config = dict(
    input='mfcc',
    encoder_norm_position='pre',
    encoder_activation='gelu',
    encoder_bias='all',
    encoder_qk_norm=False,
    text_encoder_norm='layernorm',
    text_encoder_norm_position='pre',
    text_encoder_activation='gelu',
    adamw_lr_other_params=0.0016,
)
Rows from block 6 of the text encoder of a small contrastive audio-text model, named by matrix and row number. Rows with one number belong to one neuron. Each number is 128 + 32 x the weight over its row's rms, rounded and kept within 0 to 255. All counts start at 0.
After each neuron's rows are labels from the 100 texts, of 14976, where the neuron reaches its highest value: "tokens" is the input token at the peak. Only what is clearly more common there than usual is listed. The data: short read English sentences (LibriTTS-R). In brackets: how many of the 100.
# fc1: MLP up (text_encoder.blocks.6.mlp.fc1.weight, 640x320), inputs 160-319
# fc2: MLP down (text_encoder.blocks.6.mlp.fc2.weight, 320x640, transposed), outputs 160-319

fc1.280 [132 109  92  90  96 138 116 139 140 100 132 153 101 118  97 147 148 143 156 127 168  70  84 129  81 155 178 155 150 135 133 174 123 120 131 120 175 124 114  84 113 167 166  86 100 130 167 139 159 160 161  92 114 133 142  92 153  76 172 120 112 115 147 103  98 122  71 137 164 157 196 110  93 115 101 147 144 136 170 164 121 152  78 107 116 162 135  65  69 166  92 128 149 179 126 106  84 110 216 139 127 134 128 167 141  57 153 116 154 123 124 136 195 133 143  90 165 196 137 166 120 146 147 145 147 123 107 126 118 131 165 164 159 109 103 167 150 136 206 124 133 157 164 153 105 161 151 174 136 153 168  97 120 173 113 141 155 138 104  95]
fc2.280 [104 151 171 202 129 124 124 138  97 123 114  91 156  82 135 108  92 112  93 112 137 162 147 131 115 120  84 131  95 143 110 116 153 137  83 196  73 122 150 171 142 138 102 131 176 135 107 135 154 113  46 185 136 136 142 158  66 121 119 154 194 157 143 146 143 126 147 107 157 100 139 151 136  99 120 170  71 146  62  90 142 111 184 168 154  87 133 195  95  81 106  89 114  92 140 110 179 140 135 108 107  96 125  86 140 146 170 132  86 152 161 116  79  71 115 209 129 146 124  73 126  53 129 142  84 138 110 126 118 144 113 111  74 165 190  99 112 119 111  81 156 138  84  69 130 125  97  79 118 138  82 168 100 111 141 144  86 125 113 134]
tokens: "only" (22); "a" (18); "it" (9); "we" (7)

fc1.556 [160 128 129 136 122 146 133  89 113 132 142 125 152 127 127 148  69 110 150  95 108  76 110  93 113 116 145 138 151  44 101 131 174 145  53 160 108 169  96 100 136 171  74 115 177 104 109 120 125 147 113 142 102 138 112 159 125 119 117 111 107 122 114 132 103 102 114 114  86 170  72  94 176 127  91 158  83 103 131 140 139 127 120 203 150 136  88 120 142 116 122 147 129 117 126  77 143 119 164 141 107 121 130 140 101 150 115 167  94 112 151 136 157 143  99 110 145 133 129 156 124 161 110 136 142 115 180 134  72 122  83 187 148  76 150 105 166 187  91 206  87 117 171 124 118 143 120 144 147 136 118 125  64 148  98 128 129  48  97 152]
fc2.556 [124  82 120  90  92  50 165 143  94 121 114 133 130 165  86 118 109 126  92 150 122 137  96 201 143 159 134  90 109 139 181 199 138  72 130 128 130 115 146 108 124 122 129 120 104 167  95  88 119 125 117 117 158  72  95  76 156 147  94 122 167  74 127 136 144 145 104 100 127 120 113 155 124 149  99 146  97 113 130 147 117  87  85  63 145 116 152 103 142 144 100 126 126 148 149 146 100 124 126 136 142 108 135 107 165 141 130  54 111 103 114 121 134 122  92 138 135 142 158 137 104 155 152 121  81 219 115  96 166 195 123 119  83 125 135 166 146  84 138  72 156 203 128 158 136 171 124 138 135 113 119  75 148  93 131 131 160 147 115 135]
tokens: "am" (71); "are" (22)

fc1.9 [137 132 162  50 131 128 141  98 115 112 181 132 190 144 143 109 110 122 128 145  74 101 131 121  72 103 170 156  49 137 139 154 182 139 176 114 139 126 163 125 174  96 126 106 126 162 196 156  79 123 187 109 130 151 134 176  89  49 136 109 113 152  79 121 143 138 124 226 104 109 149  98  96 146  66 129 114 134 102 157  67 149 149 171 118 107 171 122  90 123 171 205 159 144 123 113 144 126 175 179  72 128  60 161  62 116 100 121 170 117  90 150 112 110  73 112  61  82 176 110 116 125 103 168 154 117 150 131 155  86 104 119 216 122 152  95 104 141 120 170 172 134 145 132 124 134 168 146 186 135 155 145 106 147 128 114 147  91 120 173]
fc2.9 [105 150 123 157 139 118  84 160 127 122  52 120 111  92  87 132  85 146  96  84 165 153 118 166 136 125 109 130 160 159 155 131  89 166  87 153 136 124 117 220  72 131 134 160 118 155 175 135 136  89 183 170 128 101 121 130  75 191  96 159 111 108 158 167  74 107 104  61 147 109  84 143  97 153 114 133 124 158  99  77 102 110 127 138 101 111  83 116 127 136 115 114  78 153 111 153  86 185 125  73 129 153 146 162 176 142 127  91 121 107 178 117 131 113 177 136 136 170 121 131 119  88 148  96  94 118 121 147 123 128 111 120 155 117 159 171 109 179 159 141 102 149 146 106 120 187  84  66  94 105  84 100 124 104 166 165  68 116 126 111]
tokens: "am" (96)

fc1.72 [133 143  90 120 197 157 142  60  82 169 118 149 171 169 107 148  89  53 208 132 125 115 130  58  39  98 102  80 120  71 148 119 103 159 107 153 187 175 136 123 126 147 163 145 116 130 144 107  85 127  79  86 118 156 177  85 132 126 118 100 113 157  91 121  73 162 128 138 140 106  97 140 191 155 166 111 105 117 146 119 151 128 154 160 174 121 116 158  94 105 122 164 162 127  88  45  86 150 123 110 150 113 115 173  76 191 148 100 141 141  90  56 104 142 126 119  92 168  88  71  79  98 160  79 168 169 106 129 102 156 143 174 150 139 130 120 104 169 117 180 198 157 112 161 158 132  99  92 129 131 143  88 153  84  71 121  93 143 128 101]
fc2.72 [157 159 141 150 111 128 103  97 102 149 149 165 120 202  83 163 130 161 121  74 172 106 177 132 138 115 122 171 133 108 151 195 123 161 175 166  64  77 112 102 136 119 150  96 117 125 122 112 159  66 144 152 166 127 116 112 141 113 178  93 176  89 113 133 187  60 114 155  80 139 123  90 103 109 129 141 138 162 126 113 118 110 126  94 126 167 186 130 154 143 177  90 119 169 195 199 164  91 135 177 121 113  79  88 128 106 124 148 125 142 159 125 111 107  64 166 126 130 118 186 154 168  84 142 117 105 126 185  81  92 122 118 168  96 122 101 175  85 156  91 128 161  81 153 125 161  76 133 137 160 127 117  91 112 127  71  85  90 195 122]
tokens: "you" (41)

fc1.205 [154 128  56  76  99 186 107 125  88 157  96 135 135 102 113 167 168  75 160  84 156 107 137 151 145 117 127 140 163 162 124  77 146  73 154 148 112 159 102 121 153 136  70 148 117 115 158 133 114 136  66 106  69 107 175 189 143 134 157 186 145  94 159 106 145  98 164  91 122  69 142 117 109 114 187  27 142 195 135 174 136  83 150 104 151 132  99 123 123 158 125 109 204 123 106 168  95 147 135 169 141 113 166 130 171 100 158 167 172 134 133 117  92 178  94  98  84  88 106 170 100  98 117 162  72 158 141 146 147 100 142 114 103 127 150 126 154 162 136 100 170 177 164 185 130 106 142 136 143 167 112 146 127 108  90 122 112  95 117  95]
fc2.205 [156 138 210 183 150 110 165  95 130 139  85 134 185 127 145  54  74 187 114 131 115 122 148  91 164 139  85  78  76 118 115 150 145 111 129 104 154 133 152 129 139 134 136 111 211 161  99  74 106 133 161 173 163 159 116 139 139 153 131 119 112  76  93 138 164 120 127 170 135 154  95 120 156 148 104 190 113  74  75 112 124 143 100 138 102 165 166 148  82 143  94 124  80 118 154  89 156 110  98  98  90  76 132 133 115 168  52 132 117 135 105 140 137 112 113 158 176 137 107  86 139 152 118 162 208 118 156 134 133 124 143 138  97 102  90  84 124 129 106 155  83 145  80 108 133 162 114 152  56  94 129 104 121 138  96 140 105 128 192 108]
tokens: "want" (33); "what" (26); "was" (15); "would" (9)

fc1.564 [125 141 135 133  98 154 161 109 115 142 121 116 139 131 126 141 100 146 202 174 102 100 141 117 143 108 147 156  87  85 137  77 167 135 132 127 135  97 187 162 136 121 139 152 159 119  97 184 198 157 145 172 180 117 146 172 123 142  93 179 149 111 123 152 120 117 145 121 153 159 148 134 112 114  94 173 119  57 163 136  80 164  31 104 142 152 120 161 130 136 184 142 183  97 112 165  42 106 116  97 160 125 137  70 116 131 127 120 131  99 157 131 147 118  74 124 163  66 181  78 126 126  96 169  89 119 173 125 135 120 150 130  93 114 143 152 145 159  96  80 105 108 153 153 139 133 134 126 110  69 124  88 145 144 140  92 109 118  95 172]
fc2.564 [120 144 129 132  84 130  66 178  98 201 105 181 177  80 175 126 102 146  77 125 177 103 104 139 136  83  97  69 130 139 144 114 147 136 166 121 131 112  66 113  78 115  92 166  62 124  96  94 132 129 141 125 131 128  55 172 151 199 142 134  98  50 109 105 132 136 124 137 111 159 134 138  87 102 142 147 121 121 116  91 119 148 138 153 107 133  92 143 124 129  66 125  71  64 178 108 166 164 169 146  91  90 124 160 149 109 156 124 129 126 160 127 116 165 120 117 166 123 109 190 110  70 172 106 133  83  83 128  87 159 152 157 104  94 147 152 107 123 121 161 135 141 115 110 123 148 122 133 113 122 117 159 105  56 103 110 156  91 159 115]
tokens: "a" (54); "have" (8)

fc1.345 [128 128 125 135 192 143  94 111 126 173 126 152 161 126 119 129  61 155 130  94  94 129 109 133 142 134 138  90 112 187 124 167 158 213 157 166 110 126 136 102  92  82 134 172 136 163  95  66  91  91 210 135 120 130 168 111 109 135 131 147 120  97  91 138  98 114  87  93 149  52 151  78  94 100 161 110 168 114 143 148 133 120 137  79  97 191 160 110  95 192 166 127 128 137 126 114 105 134 126  85 133 125 142  93 140 139 168 164 201  77 189 140  59 115 104 192 110 164  79 134 160 124 164 104 110  81 132 116 121 108 111 132 154 180 133 146 109 130 136  67 110 114 147 105  93  91 139  94  66 173 137  96 138 103 135 103 110 116 130  93]
fc2.345 [122  73 139 111 111 138  75 139  98  97  99 134 154  86 115  92 214 124 158 144 133  82 120 125 136 133 162 120 144 107 108 144 124  90  77 134 148 173  87 215  82 158 146  96 121 115 120 141 152 177  67 157 129 138 131 154 136 134 115  94 158  93 116 125 164  97 153 114 106 131  76 165 142 188 150 102 144 186 130 108  90 146  94 144 150 150 109 112 147 113 116 105 173 117  99  88 130 116  97 191 106 134 102 130  90 135 135 110 107 130  61 114 181 118 192 129 162 121 158 117 118 155 123 171 108 130 110 131 199 163 128 187 133 140  82 122 164 137 139 193 155 150  79 161 161 144  66 139 188 125 161 163  96 148 124 193 159 134  90 167]
tokens: "indeed" (22); "young" (9)

fc1.634 [ 78 136  35  83 215 143 123 103  92  91 179 135 149  94 121 177 114 207 135 140 152 132 129 106 121 147 163  75 121 112 117 145 192 123  91 152 165 138 129 136 113 142 147  84 167 135  47 147 111 168 104 155 116 115 173 121 139  92  84  86  91 116 120 176  89 131 120 123  69  78 145  99 133 115 149 131 157 131 160 130 138  89 128  66 148 149 104  98 118 140 138 117 132 115 147 134 107 169  75 191 145 136 150 177 130  94 104 127 146 152  86 190 127 135 197 184 147 150 112  91 108 149 152 136 145  50 141 169 137  82  69 147 119 104 111 128 176 173 104 163 127  67 188 177 142  80 128 168 193 161 113 122 135  91 106 115 157 138 191 118]
fc2.634 [150 110 151 146 115  47 105 166 131 147  66  87 128 161  61 124 103 137 107 113  74  99 157 145 187  96 121 141 207 137 128 134  82 142 201  94 111 112 117 179 110 198 162 133 125 175 147 151 182 121 174 166 178 114 134 151  92 143 198 157 166 182 167 109 135 106 107  97 180 189 125 116 154 128 135 154  85  90  94 142 165 156 136 148  75 147 120 180 129 112 107 120 179 104 132  60 145  92 154  82 102 108 128 108 162 172 127  82 116  87 196  33 100 152 121 101 135 110 149 171 121 117 155 137 158 177 118  77 156 116 150 150 159 134 142  99 126 103 140 114 171 124 120  99 145 147 114  98 123  97 173 116  88  98 145 147 109 137 104 142]
tokens: "am" (35); "an" (27); "any" (16); "henry" (8)

fc1.12 [107 189 144  76 113 134  97  65 103 179 127 133  96  44 166 119 104 128 167 117 111  94 104 142 159 154 111 108 140 162 139 145 117 105 136  87 110 109 143 143  91 114  77 140  34 147 141 140 162  32 108 114 163 128 153  86 103 153 130 135 111 126 108 140  95 108 134 154  92 119 124 120  88 117 131 125 114 116 161 139  87 167 160 144 107 177 119 154 160 150  81 101  97  83 112 137 133  71 130 109 118 104 172 121 125 141 116 139 132 106 155 150 106 152 117 143 194 161 161 121 137 166 133 144 140  91 191 140  95 134  99 129 122 135 173 143 107 118 192  94 133  97  75 127  98 102 107 112 163 108 115 112 135 153  81 133 164 112 175 205]
fc2.12 [175 122  93  93 134 101  99 157 123  95 136 137  96 200  82 121 122 137 151 137 131 136  86  75 129 128 122  95 157 181 125 127 121 133 144 158 172  93 141 187  76  91 176  91 158 159 105  90  55 136 121 129 115 112 104 112 119 111 115  91 140 153  98  47  94  92 144 143  52 164 138 127 122 133 143 130 144 135 146 156 129  97 166 123 185  90 107 114 125 160 166 131 142  86 123 161 110 138  92 135 169 100 101 159 171 187 119 125 137 211  98 144 112  85  74 148  48 122 171 147 225 126 131 112 162 126 152 134 154 174 144 175 134 172 127  82 145 173 155  89 172 170 101  97 153  86 102 161 112 155 144 148 119 125 122  75 134 124  54 100]
tokens: "a" (20); "of" (14); "them" (10)

fc1.329 [125 134 190 149 125 158 154 129 157 149 114 150 149 145  88 195 132 106  63 148  97  80 109 159 150 144 243  49 142 140 164 113  59 161 153 144 134 101 182  99 108 173 129 113 168 122 124 159 137 153 150 126  82  63 108 128  85  29 119 122 102 151 136  95 128 132 153 127 141 160 174 104  92 128 142  52 129 140 138 128 115  76 144 172  93 153  93 143 132  80 177 140 109 139 153  65 107 211  96 180  69 122 111 118 170 157 146 139 162 182  91 145 106 154 186 125 140 136 122 131 131 106  48 109 201 100 190 110 125 131 129 151 197 156 145 112 116 135 147 114 109 117  91 131 107 114 112 197  79 117 126 114 146  95 140  86 140 170  80 121]
fc2.329 [171 170 102 130 148 121  86 132 146  94 123  95  95 155 101 100 125  25 105 149 159  87 121 157 110 108  52 175  79 112 121 106 130 149 177 155 138 120 102 200 134 131 119 173 130  63 123  94 103 133 149 176 121 117 132 147 111 143 169 164 169 120 140  99 113 110 114 134 116 140  98 123 155 123 152 172  85 121 206 133 168 162  78 122  89 158 103 125 159 198 124 140 143 121 142 132 171 103 101 146 126 135 132 150  89 129  99 125 122  74 193 137 120  59 162  75  75 160 146 192 150 166 141 103  79  98  88 160 172 161 120 164  91 123 177 113 122 187 121 129 145 152 153 145 160  99 121  69 162 162 141 136  69 139  87 111 130 112 172 114]
tokens: "am" (62); "a" (17)

fc1.344 [135 156 135  83 139 106  79 160 169 117 143 148 166 152  89 140 141 155 149 126 122 170 158 171 160  78 167 200  52 169 130 132 138 134  93 158 117 106 126  79 125 119 134 134 179 148 157 100 136 109 161 142 198 127 106 116  81 120 160 124 183 131 147 136  77 179  85 127 199 105 121 121 141 142 122 177  99 167 104 134 140 152 134 177 125 133 153 100 117 156  71 191 126 138 135 136 163 184 129 120  60  74 162 121 123 216  97  67 123  85 122  80 174 113 189 177 159  87 112  64  70 144 102 133 117  88 109 110 189  78 153 168  63 118 149 161 100 119 131  83 180 137 102 143  95  84 131 112 188 106 129 125 158  73  80 120  99 133 106 168]
fc2.344 [113 107 164 109 132  95 141  66 136 103 149 112 127 137 110 140 142 153 142 161 138  71 177 116 166 175 123 119 152 122 148 129 157 140 171 102 108 130 181  98 175 129 196 176 170 100  96 149 169 121 159 127  84 112 103 163 172 153 133 186 151 152  84 133  91 192 188 174 100 180 139  86 177 118 168 164  95  71 140 149 160  81 134  94 104 111 107 175 150 150 186 105 103 171 111 180 116 152 141 101  95 115 124 111 108 100  77 156 126 115 120 101 116 110 145 117  63 152 118 158 109 105 120 108 169 113 153 124 184 145 157 146 171 104 164 160 130  88 102 140 131 135 155 108 178 161 151 104 151 158  71 100 153 166 124 159 173 125 140 128]
tokens: "am" (56); "only" (31)

fc1.481 [159 107 117 131 111 151 173 133  87  86 150  87  89 124 173 137 102 118 160 155  99 155 108 101 166 155 156 162 170 124 132 158 166 162  82 149  95  69  96 176 134  94 112 177 104 125  39 126 102 177 145 160 100 170 162 133 140 190 113 125 140 162 100 113 134 126 121 129  73 106 168 134 135 120 127 160 144 178 159 123 129 117 106  98 157  94 164 120 178 116 103 171 148 111 188 105 145 109 101 112  76 111 150 165 103 131 155 194  56 144 104 136  96 115  75  94 124 114  89 160 170 157 116  98 132 142 133 107 121 121  87 137 161 168 147 110 137 106 132 155 163 142 135 105  97 139  93 155  76 122 111 139 137 120 129 149 113 146 124 157]
fc2.481 [119 132 101 106  81 137 134 215 142  97 132 220 108  80  74 158 104  63 101 113 160 158 139 142 103  97 132 151  91 182 126 134 152 122  96  73  84 160 137 110  69 102 172 171 165  96 117 190 103 158 106 137 103 118 139 186 103 129 158 133 111  88 170 186 113 116 196 140 106  94 105  94  88 144 165 157 135 131  40 102 101 139  99 156  70 103 153 104  86 198 125 149 105 128 112 109 125  99 114 129 127 138 152 102 120 177 148  99 193  83 157 141 110 176 136 150 173 148 115  91 149 111 131 153  79 124 124 125  83 152 110  94 179  81 168 117 157 131 102  94 101 107 135 190  87 150 180 138 142  92 126 110 154  92 153 138 168 100 159 109]
tokens: "a" (88); "'" (9)

fc1.262 [135 164 154 104 151 110 151 154 100 150 123 126 148  97  81 169 173 116 112 145 158 113 115  93 111 153  91 100 164 135 176 162 106 221 143 146 154 107  82 119 106  96 134 198 130 172  97 126 127 155 150 114 133 156 165 166 108 142 140 134 116 137  91 138 162 133 160 146 152 112  98 118 146 143 120  69 107 109 155 106 114 134 164 156  63 185 121  85  92 158  73  76 147 165  76 160 149 104  63 163 111 157 106 176 185 151 134  94 148  61 102 126 120 132 171  89 192 104  83 122 115 160  81 101  99 137 112 112 121 103 103 130 160 164 182 164  73 102  80  93 121 151 133  87 162 100  92 148 136 191 148 135 167 109 130 126  79 187 142 139]
fc2.262 [107  99  96 121 101 169 128  72 123 137 122 133 165 132 129 100  88 173 106 115  93 166 130 111 169 100 166  88 157 166 105 122 132 105 170  82  75 164 139 138  95 194 145 105 100  96 114 141 122 129 118  99 112  76  79  88 158 161  73  95 147 143 113 127 175 166 112 100 145 134 124 113 137 128 109 112 145 126  84 129 119 167 106 118  99 191 158 168 142  66 171 148 121 123 139  89  94 103 135 155 115 131 169 145 131 153 166 104 147 183 145 100 180 121  78 130 137 175 182 130 110  42 160 145 202  58 117 156 158 178  51 128 125 131  86  65 169 110 143 133 144 141  83 175 108  81 134 110 102 100 164 154 142 115  85 120 118 106  99  69]
tokens: "indeed" (17); "even" (12); "from" (8)

fc1.272 [132 127 193 173 135 141  56 147 162  89 130  70 152 132 123 153 126  95 107 168 140 159 134 139 145 118 121  89 124  73 114 165 152 120 136 170  93 101 100 120  98 150  75 147 111 110 133 124 125 117 205 149 134  79 106 181 145 112 151 123  85 167 143 125 105 155 156 150 127 101 148 116 151 142 121 173 139 154 149 124 132  98 120 111 120 153 205 187 197 123 134 122 124 101  93 146 113 116  96 103 120  81 156 135 129  67 153 186  89 126 137 135  82 113 111 139  93  77  64 121 125 151 120 106 107 123 130 118 129 141  87 156 173 113 173 171 121 128 111 132 176 159 131 152 138 166 149 113 145 118 131 130  71 140 163  82 115 178 118 125]
fc2.272 [ 69 120 106 107 103  99 130 106 130 171 105 138 120 187 165 133 155 148 126 106  89 169 120 137 127 106  82 162 117 193  82  84 101 154 190 168 120 104 135 145 115 117 120 135 155 145  99 170  77 145 189  84 132 168 153 107 135 147  81 171 106 139 194 152 175  85 127 132 125  65  92 132 150 129 149  74  84 114 123 136  78 195  68 119 135 123  71  94  81 109 151 128 142 137 132 134 149 140 168 134 117 147 121 156 126 100 106 157 171 137 185 137 121 113 126 101  84 115  98 141 160  96 108 173  95 144 123 132 119  93  91 169 131 158 149 112 143 119 123 126 125 126 154  86  74 137  66 131 119 134 111 162 165  96 129 116 140 180 188 120]
tokens: "a" (18); "went" (16); "it" (14); "knew" (8)

fc1.587 [158  83 144 114 157 146  68 195 116 169 166  88 102 180 177 111 118 102  79 159 142 165 182  75 179 157 128  83  71 130 170  97  96 140 127 140 112 142 129 183 149 131  80 143 144 149  90 133 145  88 148 145 163 135 161 120  75 105 123 110 114 130 129  85 168  76 120 159 165  83 137 117 103 109 111 159 132 125  92 112 128 131 156 212 175  94 127  82 154 152 101 145 175 140 180  40  83 134  85  93 117 104 116 106 172 162 156  93 121 113 120 109  27 133 126 133 169 163  99 143 145 175 103 123 156 108 110 139 137  97 152 132  41 182 157 117 130 120 103 172 145 157 147  78 114 146 178 167  69  88 162 104 128 170  79 102  85 204 162 142]
fc2.587 [ 76 156 132 159  91  99 109  71 156 141 142 192 166 161 109 105 116  89 188 139  80 136 136 106 134 165 114 139 162  57 100 190 187 138  56 119 115 125  84 123 127 163 134 153 152 132 147 130 130 131  69 113 160 117 140 171 144 157 176 120 139 169  65 126 142 152  99 141 138  90 134 169 106 136 118  87 141 124 123 137 110 135 153  51 112 165 111 148 123  75 151  81 138 125 113 120 124 107 199 176 139 131 132 154 102 138 106 105 156 178 126 123 200 117 158 148  78  46 113 189 124 132  92 190 138 139 159 115 120 129 136 140 182  90 108 191 194 142 118 128  67 115  89 145  97 121  93  85 140 139 162 164  63 144 163  86  76 126 110 179]
tokens: "your" (39); "you'll" (22); "you've" (18)

fc1.321 [171  99 136  43 127 123  95 120 141 119 138 174 137 130 128 134 111 172 160 103 120  90 131 127  81 135 174 156 160 134 123  71 133  86  53 125 145 185 123 116 160 105  64 118 163 135 125  94 126  56 152 184 132 104 181 162 178 146  71 111 129 106  98 126 116 159 155 112 163 113 151 142 101 125 210 110 130  71 119 156 161 177 129  27 199 189 118 113 152  78  74 137 124  77 126  79 142 103 120 122 104 139 157 169 164 172  98 148 119 102 155 135  94 152 172 132 115  97  80 127  81 137 130 156 102 148 118  79 131 137 154 117 126  86 135  87 139 153 143 127  90 182 163 164 183 134  50 138 138 137 138 166 126 129 117 145 161 185 152 131]
fc2.321 [108 158  87 130 117 108 154 119 128 120 108 134 162 117 215  88 101 149 118 142 123 156 110 180 124 118 120  95  89 136 184  76 166 130 140 135 146 115 133 107 144 142 109 163 126 106 163 111 117 157 131 188 115 132 121 163 116 131 163 107 118 104 111  94 152 137 165 119  98 143 149  76 111  86 136  63  86 129 129 129 200  38  99 198 143 118 158 191 195 197 166 182 126 142 149 143 119 166 182 131 145 131 188 100 108 118 127 118 110 119  91 121 183 159  97 147 183 198 179  54 154  87 134 125 116 121 103 130 152 122 158 104  88 119 132 198  92 142  99 171 135 100 146  88 114 120 196  62  84  91 127 157 133  91 117  73  85 143  75 150]
tokens: "a" (51); "and" (30); "the" (8)

fc1.175 [180 143 154  54 154 129  90 100 207 142 119 103 114 171 120 148  92 157 145 148 126 113 130  89 146 153 168 181 109 137 153 184 172 148 183 154 107 114 112  99 157 127 153 134 130 123 136 165 146 138  88  79 186  87 121 112 180 163 121  55 150 139  57  89 110 163 116 100 131  55 201 113 100 109 106 145 102 179 125  69 121 147 118 123 125 109 143 153 146 124 143 165 101 127 106 129 161 101 160 175  52  57 179 121  79 137 130 139 136 185 104  64 118  64 152 132 107 122 127  89 126 155  99  87 123  85  91 155 157 133 166 117 163 124 118 157 111 145 102  87 136 128 122 133 118 125 113 138 151 181 157 139 182 142 110 167 131 129 150  41]
fc2.175 [152 140 111 139 133 109 176  69 113  97 125 123 156 148 146 136 191 181 134 111 131 172 179 152 135 124 153 108 158  97 155 132 104  90 138 124 142 107 139 127 103 158 142 152  94 107  44 159 197  95 155 139 178 166 129 112 109 113 147 173 149  81 146 175 163 162 128 182  98 125 103 163 119  87 156  76 144  97 123 181 119 133 152 146 128  99 105 129 117 135 124 116  87 137 140 121  88 161 103 136 125 103  50 139 162 123 122 115 163 125 162 121  77 203 138 108 149  81 130  70  82 139 145  92  91  90 127 118 131  82 112 153  79 133 138 130 140 131 132  92 143 130 169 108 167 146  81 126  94 126  69  79 151  75 132 114 118  89  96 185]
tokens: "only" (31); "who's" (8); "where's" (7)

fc1.138 [ 94 155 140 103  81 138 182  48 170 150 169 119 160 177 132 163 148 144 138 121 181  65 142 179  94 132 172 176 150 186 134 107 156 160 106 202 153 136 120 159 163 142 133  87 139 117 242 115 157 116 124  74 151 174 140 174 133 123 142 126 107 147  93 149 138 137 185 143 171 165 124 178 110 111  64 151 112 147 151 162 194 170 117  65 125 112 183 146 148 158  97  99 140 132 159 190 142 173 105  76  99 105 132  97 163 127  70 131 131 159 148 129 116  73 137 144 143 202 124 119 118 113 162 129 133 114 158 148 154 153  85 132 130 153 138 113 124 110 150  82 175 131 140 105  79  86 120  96 142 130 202 106 140 209 101  88  83 138 152 157]
fc2.138 [141 122  76 139 179 120 135 177 108 148 168 115 156 147 148 120 128 176  78 161 128 180 122 165 157 135 180  50 118  71 109 127  83  69 155  89 138 136  90  65 145  84 185 134 123 158 108 110 162 158 119 129 148 119 117 159 116 139 138 170 136 115 132 110 192  86  99 145 149 158  97 125 134 106 183 128 121  64  90 146  92 163 176 152 149 153 134 143 100  83 107 124 118 219 132 108 173  99 109 196 125 121 133 176  81 124 169 111 131 151 114 125 121 121 139  64 101 123 110 145 153 122 123 163 147 180 112 115 180 166 157 148 133 148  82 127 146 178  85 129 141 112 130 133 177 137 161 133 169 115  87 158 189  76 179 154 203  68 133 155]
tokens: "only" (31); "the" (10); "none" (8); "another" (8)

fc1.67 [105 143 141 108 126 108 120 123 102 124  87 128 186 149 111 152  99  88 143 109 135 166 123 113 114  90 117 111 166 138 168  80 156 149 152 197 142 128 161 165 120 112 155 119 157 160  68 115  71 136 148 128 159  72 155 205 132 115 131  95 118 119 170 100 133 171 102 176 149 138  96 125 146 175 141 148 139 110 122 131 130  78 161 110 115 166 153 111 140 153 139  91 131 163 114 173 146 174 104 135 109 147 161 112 118 116 153 161 141 255 158 133 194 170 123  94 158  82 168 134 148 133 168 184 129 134 159 133 120  79 145 114 158 140 100 145 108 156  93 103 141 111 120 195 158 149  84 177 113 153 135 130  91  72 136 129 188 146 136  87]
fc2.67 [169 124 155  81 117 130 136 161  51 155 149 141  86  76 171  99 124 131 151 159 119 133 152 167  92 157 118 122 172 109 154 108 126 101 112  54 162 151 123 121 143 137  51  96 125 102 174  89 181 154 105 138  84 171 141 154 136 117 107 168 112  95  67  43 117 135 139 116  93 140 145 101 128 154 144 123 127 134 128 186 105 102  95 166 125 132 168 146 125 152 117  93 151 124 163  90 166  87 164 138  96 139 131  69 100 162  93 157 149  42  88  85 102 117 110  92 128 148  74  84 133 157  98 135 189 126 122 145 146 160 168 145  85  94 139 136 118 148 182 180 125 158 162 103  93 144 177 130 207 140 101 154 116 163 134 115  85 145  75 158]
tokens: "want" (14); "for" (10); "all" (7)

fc1.1 [100  98 139 129 148  92 200 141  83 121 136 114 142  53 170 154 191 147 148  75 106 203  95 104 113 113 184 151 150 149 149 132  96 132 112  96 154 120 152 102 120 156 119 111 105 183 101  90 166 149  88 130  61  77 125  97 142  92  71 159 115 133 112 176 138 133  91  94 129  92 139 159 158 160 115 131 107 121  87 174 160 162 134 139  93 183 148 155 146 180  68  80  76 161 113  84 103  41 106 166 123  83 129 129 105 151 111 169 123 120 182 136  69 182 158 149 126 124 163 150  78 120  97  82 124 132 141 135 166 149  95 189 111 150 139 171 124 121  93 143  94 148 128 113 171 117  96 132 158 208  99  86 136  78 124 103 136 127 113 131]
fc2.1 [156 173 141  55 116 126 100 119 165 124 175 123 130 150 145 127 136  86 143 127 120 144 137  96 164 144 104  94 110 166  75  83 166  99 122 193 119  41 103 147 119 159 163 141 177  96 129 121 137 153 140 110 125 168  88  82 141 106 155 104  93 150 119 147 138 185 134 133 128  81 132 116  89 109 134 116 107  98 174  64 168 108 176 156 129 128  74 114 157 113 117 191  90 128 156 195 111 172 110  83 123 123 122 182 101 119 144 122  73 130 119 182 112 134 102  83 184 120 117  77 144 151  70 136 130  93  62 175 130 125 142 136 112 136 109 107  96 157 141 154 163  89 106 135 122 116 187 113  93 168 167  71 186 155 115 126 139 126  91 124]
tokens: "only" (35); "wonder" (19)